From a checkpoint of a small self-supervised audio encoder (BEST-RQ): arch quartznet, batches of 128.
Rows from block 3 of a small self-supervised audio encoder (BEST-RQ), named by matrix and row number. Rows with one number belong to one channel. Each number is 500 + 25 x the weight over its row's rms, rounded and kept within 0 to 999. All counts start at 0. Numbers have three digits each.
After each channel's rows are labels from the 100 clips, of 14976, where the channel reaches its highest value: "top examples" is what is common among them. Only what is clearly more common there than usual is listed. The data: short read English sentences (LibriTTS-R). In brackets: how many of the 100.
# convs1: first pointwise conv (model.blocks.3.convs.1.weight, 128x128x1), inputs 0-127
# convs3: second pointwise conv (model.blocks.3.convs.3.weight, 128x128x1, transposed), outputs 0-127

convs1.50:523518506499531482538570446491529481500511504535499497466563472525497521452483506486508517515507472494509491501504490454507465515496528534510477487519524528473495503478485556491457472512502522507437506495541515527480525478509521464462510432453550513494500513501484473502499490513500547469499447522504484488546494489504485491482513462503508500487497498515504468479474495509484506533498
convs3.50:503521500518494510552493550485494501493532508504487490483557534506511494478569532493522481523474549521504496541461523535525509482500524541515485514501536498481536524486505504511487484514491483502546544509482552477495493486516504507464490496479479515499526502527496519480506509548499480485467504540510479512492557508521487509485493459538501511462553469494495479525472517526450562505526
top examples: voice: male (75); the word "to" (34)

convs1.116:508528479515499510494508514528508539501492521514521536479509496502485494501505492484516456516507521511497468507509511484457494487488502508523500524509500485485486511577467501513503532523496506470487510474506489454504499466493515466465503511497489539521512503473488540500481505516503526363536484456467494494404528518498514518486509511517487508543505490490499498501492458484516514489488
convs3.116:537507532488524508508500502495494527521477512509557483496474499509532484524495523481494531479525481495515472515506514473489586490583508501525504482540506514497494437515497503492519506475498497483545472493509482513500483496505498507534481494529457545498514504505505489503478512481460549553539456517519537510546476505500521487509424519491498495530485517524513507493496518498551484483525
top examples: voice: male (98)

convs1.48:523462496546538519492475505487504473473534474499518508549520485496481504527469514504499482496505485520525499515494501548465491469501456519531493479459461510510434496509488484465545475531465484466513462553462486479513518491478505524505506521481485457464539487525488486472481504521490473508492478476510459474478496512527451457497505540526498476505478524501527530540487488481534487450506
convs3.48:520488487506501487530498515516469487522558546500506524515486437474521536512524480493548488458506508546521509518473500491589516501507512504480534473522485514488501479502492499516474537515484514499497492499473533493461454467488499514529468500513512476491506523563522490483523529516473485495485510486524481530494514531509498498481532551524477514475510488485556473564519466535498513508497
top examples: voice: female (90)

convs1.4:450526474498488498478447498536523486467499528484488489546461525516496502478511465512505473561528499440510488496490519510497490498475507449487515505535478450503479555520494536496523461512539525482516461527514530520475503485504556486468506529495457506465532514506503521510486461488483503490515501466503467451505551510514484501505511495500526515479489533449507537511490517506511465504494
convs3.4:492535500573447472489532517499491519524502511501487520515522515483497512465480496494484465494535500474516472528479513545490493500506500522466483522485520506546501506527458507550471489530503486564473539539525495495499487503534478535492512510515495488499518489544552461473474512530481493484497554505474493498496527532488477493534470493548536528503525466440491510502522518497490473488463
top examples: voice: male (80)

convs1.117:482485500504469503517508484482495528528439466468496513468487424510481501469511484481488552477423509519519499492481455550483491502523487468504477490507518531522504481523511521498489478469471509506490502482509505479472480440534478551471522527515481474512461502496502474492505484494506508500533481491467502534465457481509527482501558491487509494492517485517521554539490508479475481528473
convs3.117:499470495506513527559526517505519539489505512546504484536531468478499516563539559496479483490541515504513519524483481496538505502491497554557509530476471533478510459519526478483519517535503502520531508533539502495506515497488535528535529460487498510470521465508479526516520488500472467508489528507462516522545508506486503517510509503519488518503525472484564529492481522494483489549519
top examples: voice: female (83)

convs1.35:461512500574466492482517485515507518525541510480492536476487508509501462474516500463495542506515512468496458450536532490501479462522490528482496518468512466503508547520551494504511477508522503537474480491521485500467503531542473491529474463502442468531502471484479485500492487542481508524496484507521459471519517543482490502478479504487536523489501511485492486466557458530519484511482
convs3.35:498467509556474479524503545485510506501482484512520470530491499508517505491506500482492493504499466479510474522466490516522528454461494517523521490490520476472495454476508522492493472545463479530504549513457533524515530558470461492471487512555480497474493500502464455503510526488480492504512524503512536548509499547509498507470495500542517562546525512523499538537491517535532506492521
top examples: voice: female (90)

convs1.12:497543498465500462515512503499498483488466536517504479538470511500525515526551480541493462514515511504502466481527503490531495503489494484479538512506457461524493558493492519480498433513529495504493498475519536493524475540532455507502474546515463478480488515524513528487506473492481490501459476527537498440526532514454515519536498522492532495494524530476487550493530504519469464512512
convs3.12:499460496492527460478493485492462436486514484487493507504522520503489533535514524461461537524493517519521519517488476500464502474475509484484478511494457499475489515504512516455507524495518522430535497495487421482473523442507496456458481475481483490521495503473523523491523507478489487519502544509475463517477501522516533506459477521485502505498461476490466453470447508499502507516515
top examples: voice: male (72)

convs1.66:471551527488503517456533490476470527510509467479497490514482516520495525474481506499488488510522479448516505496504501510474478520425577468459518487521483521480463507520473505511483464521520510477491464541561534534494520525486535484470488504474532499482482512518506546487505477472492489488499540474521526494505515480541517492524505441480518512499509500524510538499478534484502504540470
convs3.66:496500465573461494498496523463508512477502501514485511527505531504515502445497545504495462567468503507514499551480488530490497471490521496473481531496527468495485509506507512536468490524504478509473543513483501476513485524551474523489472536508451486493504501531520483472507481526497498474474530526504485547487502511511489498484474483518546514511542510419500517503553504538484498477477
top examples: voice: male (89)

convs1.49:495491499492538543477512526518515517525551477530505475498475538515486494488483525493484500478471523526474501515499548507468503459504528461551499513477503521496460532536520434497525506491483454489473476523492460497544496520488498514517527446479559515470490445501543473493512519528527545476511503492453510494505477458520483499477510483467460495539508508522490515474479499492489513513498
convs3.49:459518454505490492478421455479473501505483502526505476544498484466531472491513498491475519469484472479480459498500515530459499500511468506495505479500491456489472510455491494527455485521478523514453492502470495496517474469459455534522501458475478508495460486455497507499510487520497526454498488450537440486508462498514488500526478459479486503470492519519505471496501529473492479514511
top examples: voice: male (72)

convs1.27:489512554469517512504430538516504517496512499531433520535484548467520529524497471532466516512521496469525533499495481499485486487466553425514558518509483510483512492538497485470518488556490493471537471505545490527489504520446515525455502491469491486493513525513517487485515504472508516493510535478514515479490491517534481476487468482485501505521520516487517527500498492503531516490485
convs3.27:510517522452530466533475470507468512536483482500518472482493484471492492526500452483492519485501479502469499480490480491490475491503480533522502453500492508489502494496491516443517506471478545522525464491478493568469487474458507506516519470502500504477472508497456522531491484461464490514517483465486525460526514518481540511480497518480449484526492469542498476474502505416494499500554
top examples: voice: male (84)