python train.py --model="self-supervised audio encoder (BEST-RQ)" --hop_length=160 --mask_prob=0.05 --norm="batchnorm" --widths=[128, 192, 288] --residual_init="none" --learning_rate=0.0042 --batch_size=128
Rows from block 4 of a small self-supervised audio encoder (BEST-RQ), named by matrix and row number. Rows with one number belong to one channel. Each number is 128 + 24 x the weight over its row's rms, rounded and kept within 0 to 255. All counts start at 0. Numbers have three digits each.
After each channel's rows are labels from the 100 clips, of 14976, where the channel reaches its highest value: "responds to" is what is common among them. Only what is clearly more common there than usual is listed. The data: short read English sentences (LibriTTS-R).
# convs1: first pointwise conv (model.blocks.4.convs.1.weight, 128x128x1), inputs 0-127
# convs3: second pointwise conv (model.blocks.4.convs.3.weight, 128x128x1, transposed), outputs 0-127

convs1.101:166149085092123091120115114091094126152113117171140134097116094133156109123111145109122140124144149163153091148113079078159140096108129153129110145124119085115156138157148126127101162136151134131116114132145108119063151133104088122135098126097120132140170155115133184152137091139127132153111133088155136134130134136131096139156128105166141140094132108131165128162182136101134119161172
convs3.101:181149075129131081138085095093109151136128138118156131160125084090137109137124145090123119126115132098135138133100163130120156129127157133150108140146143132108118095111113172109128113125114106140149181123084158140195129137085092125124158118128115173093130117142127124144129159132113097140107139097154165136137151139148108177102111129114106145112099151150140151071120156094140101145143
responds to: voice: male

convs1.60:147093147105140128121106141164136113120101135128138165194158132155132126132114137152123178125104144153139092115151169086067155119107102154119139121173135140132114119123137150143140110121130092142128122126129146115154111117150175114129117129135132121176123154101115135166095124109126115147149089115118144093111176126143100120119048124093082145125064118112080136107115142139108142116121
convs3.60:134127149136147118137154155151123145176133157125162152127156150158122121141072113077110138110119142153142111120133108129129131148173116135145137113125146135158150101120148111128128135144134143118161096151152134154108104148111184143219138131141120191133136157141128156157135125129130127124155144130129146174110131176134172140143103108116141180194147127141153126131137178148137111092141
responds to: voice: male

convs1.86:156113140122144136134128092154126094128193066134204131146166139110148130108109122153136170127172130070111151149125146076169144110162121119142121145127174127100135109115121122123142114124103125141134118120075132115139117092072172104097122100114120119132159140130119137132095122110160133110122132092075098148131122117165125118123096099119134122143136107131158131106102122127139087124144
convs3.86:075121122132120162139125106125110147146112143142146138110124085070124122159154101122120129090106117102119124129088105130165125133102121148176118143044112088128112112107120136105125089124095091154116098140109185103120123114112117167128136095141129172102131085128145128147120101089132124143086139115122119155122115137088116106114121134119117116124121074158131086143119125109071153150122
responds to: voice: female

convs1.98:138110085124138112100113121117107115141106124174145085077159148115130137114099105104158091148122146048134096106139117122162123160150080170151139152143119113145110130160129118116129138125151092156150113139103101126122107097073146148155136113128144112132139123166093113094142069158116127138112136128122164142107122079138134132153096081128138129143106170133148102129147119158147164117113
convs3.98:136151094118122082132084175151120167112132126137112114162089113143124088077102140135130124122156125125124115109133161126147138135133127133082091109148119107104111161116176163141085090110157165113091134108125140126119120128167145135112125086113120094117117157119171135189126142145110158130098112160135137116113148115180102143113150101110114104104115126151144079124094125149113153084098
responds to: voice: female

convs1.29:133085146140139088148112168137148114156113155142128130182094116152104151126089121170076145103130107135122082091116078116075152118102082124128085146133107124158125106101113130170139139129142112185123098129167111121114141165171128146127094100123128128160135125120122139104112103139115153149169118147111106104119136119126150117141132131096161135123086121143096099152106160140108162111107
convs3.29:108083134143122109080105061085120139110099118116116138118120095100117161118145113146123097101093112113097126120123150114119131111114139095133148145109061099117120125115087104122117118123132091158095120089107130112140160105114101055099173120105162127135108107104140081104129102100147113097132123161086097112114124088118103112129159147129116118106114122129111093139110097106139107145124
responds to: voice: male

convs1.1:136148096145068140114139164099145154172152140164138117119112127144146133115142128103154167133143133153153136123150149104103114106127168096099128136140137104131179143133152163129115107134107147174163068158142157105113138149104167137094136142109107123115062161116110150115193141112146109151115124109145132123124111153122137131134108121141084182104109120159117107115171152127132108095145
convs3.1:153148109112097131148127161126107141127130143104118104120112155143117158101117158114126146142108165127115164115153117122151118119137113129111172135134113144187078151158113145146116134128142128139150156132158127139167148157170098102108121079132105139134178145143150092114123120151104093133105167111135113132128156130133102095117093123083172176149122127075101081106099115134110152093064
responds to: voice: female

convs1.2:094119100090122104100132159091165129113146118179127135098157103139128156120130131088131111143123148160117140118128140094114130137129135110132135095093101113145118125144176103140132134119154154184133109136184106103102154150119076127085122146094131130120130131118121165130157093132156121138122126138124132055129128133133136093166142143136135140066142113115130121182176174091138133105157
convs3.2:107147166111106163093162127177133128125121157110150151147106104120117152124137120145132134084140141137157153105098134110126136161141080094126127119111144152134124137165128102139129132104141147113133093124165096118058169125076175154126126170141146139158146134123140115130136077124137119106131139127099133122178057176092140097167137114104144120163125155118171148122109137129132122119145
responds to: voice: female

convs1.96:182114159153111143151135173105159133116160128147101175144124122151140111108109101126122125127088141109120134119118168179158138153086139123082135150121097149138155152131123092148136136140148194159097150118128124121114120174101096090112130121083102112148110114126150157127186124187142129135162127139126108149132107116156162137124160139146129127106142087097118121125160114169159121117121
convs3.96:055122122143116129137110117116140132141111079120115093139153166109102162089127112134121174133109131137062132141121139100114158137127157150124119125078119100135104151123111093125133146150158133143120111098109156144104092109107127117139185092089184171167120118109143102111160116076131105130148131129075133134147127135135127093154124147091148115138087130112116102157126128093117123106132
responds to: voice: male

convs1.37:166118127120114135135135074116124151147163117185122140159142145123132146127096121101105112138132113148121126127163160147139085112150155108170164130100107102172130145128156152136149158128130119120146153116146148121087151143181134115092117154104142120123131114151125086151142124119157085117135095124105109130167118136197110061144164142156087092114107121116108110155104143147158090123151
convs3.37:122143152119122123123093154118130162131121130129165112136103108104089078122076108119109130139147125173133125126143157152172111129159102129142154130117094055134092149107137160127119121155142160110140108145132137123100139142158156120145146127147140130140103176177182112141113130167131154151137159144135071138129152163138110122157149158134102150167139134125129114123115087106093175121177
responds to: the word "i"

convs1.90:138102167117118148130136160169152099103098147086130148204136145151133134142109147169142153108128112161101119060142159124082169122099096139094162138143149096179131102132111162142130158130124093134119118134113129120135113099155166125136113096112145145160111095133130124114147142127124134165121132146126151121108120155134113148084096124134081152112119143107104112096129139185098150123147
convs3.90:126125110111095150122121131119124081082166114140103118121112107123125147110157141173143126142132103139143124141106131111134116099122133108103103144126113125088104165117122126102118119149124123134120168090081134107131118121142065109046120098112118097133115092125096078102148151131115100123112133095110077084117099109100115132120151157165126115089109093132097132125110063145122133158106
responds to: voice: male