config = dict(
    model='self-supervised audio encoder (BEST-RQ)',
    dataset='short read English sentences (LibriTTS-R)',
    train_examples=26041,
    n_mels=80,
    hop_length=160,
    input='log_mel',
    win_length=512,
    codebook_size=1024,
    mask_prob=0.05,
    arch='quartznet',
    norm='batchnorm',
    activation='relu',
    drop_path=0.2,
    depths=[5, 5, 5],
    kernel_size=9,
    stem='single',
    widths=[128, 192, 288],
    init='orthogonal',
    residual_init='none',
    optimizer='adamw',
    lr=0.0042,
    beta1=0.95,
    beta2=0.95,
    eps=1e-10,
    grad_clip=3.0,
    ema_decay=0.99,
    steps=6400,
    batch_size=128,
    epochs=31.5,
    lr_schedule='wsd',
    decay_fraction=0.4,
    final_lr_fraction=0.1,
    warmup_steps=320,
    weight_decay=0.2,
)
Rows from block 9, named by matrix and row number. Each number is 128 + 24 x the weight over the matrix's rms, rounded and kept within 0 to 255. All counts start at 0. Numbers have three digits each.
# convs2: second depthwise width-9 conv (model.blocks.9.convs.2.weight, 192x1x9), a 9 kernel
convs2.7:072109061075094108141131119
convs2.9:128127121131129123131131122
convs2.10:151168136131122111132142112
convs2.11:132128127134122117128117122
convs2.12:138132151127098069098131160
convs2.13:137112133125132109103098050
convs2.14:128129126129130137122116121
convs2.15:098119123134137093058122153
convs2.16:129138126127129123126129126
convs2.17:093085104152180155124108124
convs2.18:113131117115129081043117182
convs2.19:197148147144139116113113079
convs2.20:127122123134140142128133131
convs2.21:120138132127120131123132125
convs2.22:114144125121171132084127195
convs2.23:128115132128111128142143147
convs2.25:145153164165160136124143142
convs2.26:094111132148133145150156208
convs2.27:124126130133124132138141137
convs2.28:163181191178148109090098118
convs2.29:113090093133180196163125119
convs2.30:115108126122132133124119139
convs2.31:123126127127126126129128127
convs2.33:139142111086088095094117151
convs2.34:136119118130129126125119127
convs2.35:094103096124119109097119089
convs2.36:126128129128126125125128130
convs2.37:127130130131130127125126128
convs2.38:132127111131121119117115114
convs2.39:063116123120139143145141171
convs2.40:125127126122125124127127131
convs2.41:098130110133145170167171191
convs2.42:125135152145154168145112060
convs2.43:131128135126138134122124137
convs2.44:120120124134131131131137139
convs2.45:125127112110106116106113095
convs2.46:057105120118125121126157169
convs2.47:131130128126126127127131136
convs2.48:138125124133126136139141141
convs2.49:126126124124127126127126126
convs2.50:120149188197177124080059073
convs2.51:130126125125131133133127127
convs2.52:124124137136138144137127129
convs2.53:130129131125129133134130128
convs2.54:091081076129161149155101061
convs2.55:080120134148174171140124109
convs2.56:173174151142150155151149132
convs2.57:095102119135132129136116117
convs2.58:128129130130130130130128128
convs2.59:129139146148108096090085060
convs2.60:056114067083114107127124114
convs2.61:118125115127130131114134144
convs2.62:130129129130127127127126128
convs2.63:137138143148148149144140143
convs2.64:110106100111151187154086109
convs2.65:156157183133068073081128140
convs2.66:127110152093116178190072082
convs2.67:189160134132144147146135136
convs2.68:123119130127130126132133132
convs2.69:150147153131119114086079065
convs2.70:140166162129099073095133151
convs2.71:121117115131134133138139135
convs2.72:151150129091097137139135134
convs2.73:135129148135104074082118172
convs2.74:127128128124127129127128129
convs2.75:158150156160155139134128128
convs2.76:110118135147145150158165168
convs2.77:129129129129129129130127125
convs2.78:131126123122126125131126127
convs2.79:123123131135123120128124116
convs2.80:122122126130127122117121123
convs2.81:148139173175157146107108142
convs2.82:132127134112119118119140171
convs2.83:133123125118121137138129131
convs2.84:147143153149124120105090060
convs2.85:114109108128135127110128119
convs2.86:117150103094109093110154172
convs2.88:131124126127122127131129131
convs2.89:117124132132126122113099077
convs2.91:126127129131127129125129131
convs2.92:070088082087092102126131109
convs2.93:084114123103132146142156186
convs2.94:132126138117120112123168209
convs2.95:161139137157151150149156174
convs2.97:132123131130126129129129128
convs2.98:111112095078109150163179184
convs2.99:124134151122095079088114181
convs2.100:111108102096093092093097101
convs2.101:144152157162159156153148145
convs2.103:130132128118122122136128130
convs2.104:144144141152130147148151206
convs2.105:120123123123123123131132123
convs2.106:162152154133121131114076098
convs2.107:118103106143180185164108125
convs2.108:127123106063130106060120170
convs2.109:116104101115124130151170179
convs2.110:124133134128122126128127125
convs2.111:127133128130124120120128136
convs2.112:130126123122125122133134124
convs2.113:129132137131128115129131141
convs2.114:126126127131130130129129129
convs2.115:119127123127138134112124130
convs2.116:114077058075121164194196178
convs2.117:146121125117120131131133126
convs2.118:151186191147094051058104131
convs2.119:121124126071098148173127072
convs2.120:126135094081157090107188193
convs2.121:127125126127127127126127126
convs2.122:137140131132125129122129138
convs2.123:116125134134128127124116133
convs2.124:132134134133129129131130127
convs2.125:128126118116124126123132133
convs2.126:136130134136125132134128127
convs2.127:147106126159128071121163176
convs2.128:128128130125124128132134129
convs2.129:059109118121126123123148173
convs2.131:084104129118115133152156179
convs2.132:066107090091122139138153158
convs2.133:194156151151149137136128137
convs2.134:129130120110102100097102107
convs2.135:107142150115131168188129088
convs2.136:104118122139155164166172192
convs2.137:125131140126128128128129128
convs2.138:196220189155134116103091141
convs2.139:147153158166165165163157151
convs2.140:123097108136188181166130099
convs2.141:131118135124127129123133120
convs2.142:129125122135127133126123126
convs2.143:186157128140139120108109076
convs2.144:111127123098122169149134123
convs2.145:103095094093098110124135167
convs2.146:163144144154153155132119126
convs2.147:134086168201118082085134132
convs2.148:102124137121137138122122120
convs2.149:134134128126123129126126118
convs2.150:128128122127136129131130134
convs2.151:136123091131120118113081078
convs2.152:089079110165198181140129142
convs2.153:117095105124148138114071082
convs2.154:135131129131132133132130130
convs2.155:170141148144116092085128183
convs2.156:168130137141119104101085048
convs2.157:110134168170139142143088074
convs2.158:127129128128125126127129127
convs2.159:117096089120118116113100108