config.yaml
beta2: 0.95
eps: 1e-10
epochs: 31.5
Rows from block 7 of a small self-supervised audio encoder (BEST-RQ), named by matrix and row number. Rows with one number belong to one channel. Each number is 128 + 32 x the weight over its row's rms, rounded and kept within 0 to 255. All counts start at 0. Numbers have three digits each. After the name is the row's rms in percent of the matrix's.
After each channel's rows are labels from the 100 clips, of 14976, where the channel reaches its highest value: "top examples" is what is common among them. Only what is clearly more common there than usual is listed. The data: short read English sentences (LibriTTS-R). In brackets: how many of the 100, against the usual share in percent.
# convs1: first pointwise conv (model.blocks.7.convs.1.weight, 192x192x1), inputs 96-191
# convs3: second pointwise conv (model.blocks.7.convs.3.weight, 192x192x1, transposed), outputs 96-191

convs1.61 118:111140062107152112135070172095083080172146085150143178167109155158117095169077125168111153093135197160113124138104107117124083078128061127094120159150141085101130058124170196094132111124134147103117099155132083132133113128121065153162123106112152167078140113145127078081121156108124150139
convs3.61 122:139189202105092118120116125083137118135128110160103122143146124080109139123072139118083075154156150112110143093090132145129144050129189101111090113070093100131084119184112155152106117115096107087157156104088075114092119147187151129138108107154096154079092089109120188122155085118128110130
top examples: the word "said" (30 vs 6.4)

convs1.185 118:131136113121212118104054124149124155099095143178152108095149112114152121104105098193168111114133203156090167117101138108081060136108122158114134167113101124113154133093127119174166101116118101134140138114094114146148184147132126088122099124142105130122067104139087059124159119142148144107
convs3.185 112:149138179186129133111188186125118118148167101079142169131092129143079146151078187143183127178123086131118188093076172196114128150083124162140113124146120132200164113115069105074134152181132133079118161154190132092098162104164143117110073180166153153167131113108175083162093117096117123104
top examples: voice: female (99 vs 53.9)

convs1.70 114:127129160105137126174151095148157078130130123096174094106133101134100114133183145139216170134197104142161181152131113152110255167149158175084130075170109110109191116169168132127158108177075086122129122179146093145117145110132134147090138119142123093144189147109161056153117100122166120112
convs3.70 095:142074127148176106139172113117139141158133120114120151101128128106156092140077139112104127069170125160130155123160098101125192134096071127122138171124086087116043123113144092115095147208097129133131101167108123082159142122096201113183086120159090110097073094060064095136118164109149135196
top examples: voice: male (100 vs 46.1)

convs1.188 104:127136161128103175122142137108121134118134086224115138167136113103158169141097090175105129132084167106148090114131079109093204184092066168147145118127101148099144165135156145142113142190174125150111126170140156149117107033102104135147113120150112118137097170111111125152114118125098147116
convs3.188 142:098162181097064062119088113091155134170119118094145093070168122151130101138161048169125164200123178140091119145078084167076118114110148082132073161101116145179088117133111156097172108132114110161139176081120131146126090102150163150142140101099154115124177156106117142154147162094132148120
top examples: voice: male (97 vs 46.1)

convs1.3 108:138140117133102150128139130086114144162105112134114225104136081110065104137110180138144130138130158086128110098139131119140112223113139170131110116162101078144127111150128133139130137027160107142143115139109176120137139124153132172192141087140082152149196103132147142112125133122165135109
convs3.3 098:138081144130138145101097135112137097098116050159115092098111107062109192091097120141109077149113095103152188165106084149150129098127108141110108127119133140144100079118113090107104082194037177092127132116159092103149148154178107121198150114142080122093100136113147182104085144188111181163
top examples: the word "the" (51 vs 24.7)

convs1.12 115:159114094117118214141142166175107102098108145136145182106143168134102148116109156156078079175146136114121162126092190129130134111110142127084128159070061117114094093145111115079107054166106164180222132118116143090124181140156086152166122094136111163146064161133143174129135121107114117073
convs3.12 121:114115073175115156113139129100115083113130113176139156080050049137061178129146158120131178173112134085112142101084086147133108089092118069130158174182139164098157129151113144107141100141142165111105105113154072098107120068153076095125126108141131096068164137143102069169120101104158130070
top examples: the word "said" (40 vs 6.4)

convs1.190 106:169116137119153114122134114166111164163128150104146149121178129097084091178144164110142141150112188112148128145162106131138159155093127150147110073174166101117109110096170184170116140114149106073052121067133100094097123100147149142149108129183108095106136108128129123111041097182132059130
convs3.190 105:063148142122048137098113150146097136098079137149140099093062144144106126093141148113131093106139176122114088122111174110167146077148133190189144087180090162069111151152150096089107097137126208133074113175139095117148157113105121095122079110107107125102135166150162159102081130140109103103
top examples: voice: female (84 vs 53.9)

convs1.102 123:113154074087114132147151160092138127056170103154104133095093087121145118136090131093113116177097156089147125178113067137197143126105095194165126088146161116137138200124106162077087112125129160127154090054146158145158190097074137116156142178144088143128148053109146158111136115094083196102
convs3.102 104:140109094099122093144106138135064047104116170152174151170089130083128152101139086177139133158136110158141123131130183088118096193085092064103069102147139138118127135134137112059117149155184153116173111129132082082110101101151089123140143112109098152200091159071146110151112092122107171143
top examples: voice: male (97 vs 46.1)

convs1.11 115:137149126152164177078135075098147143110134122128111160108117158162045056083169163100111058105141151132104125183108101127175142099171163157154124163116113096132152142138090107184131109147150159134141147080133143130131195109167154141157098090088080128145159053084081164169159153127079121085
convs3.11 111:119150144101112119098139159116163130157160178138178088170153125158125112147196148151150141116147161191135128129151117185136103135140139151160095185127155147149088134157196145121076129159103177116115191079057149105117101138153157182061167157139111099122118191164194066164181174116094135087
top examples: voice: male (93 vs 46.1)

convs1.180 108:134122158137085109083140121098120141126120076142140152175141129112178124126083126160107151169114143156156089169156088102097203197150094144162116129126156108121145150157131144131128122191153148151089095183183201168135136063144153131124144161130097160105162182122173083148107138143114147085
convs3.180 130:150089094145159203160203132172099115096115129159123193171103151084117170102119176077130075035138066132152145100192152101178127129160111198109168056149136127093143138122136114145125132121145139066113097172149108107108154165115082100173106160168080153114079108148126120101112118146119099146
top examples: voice: male (96 vs 46.1)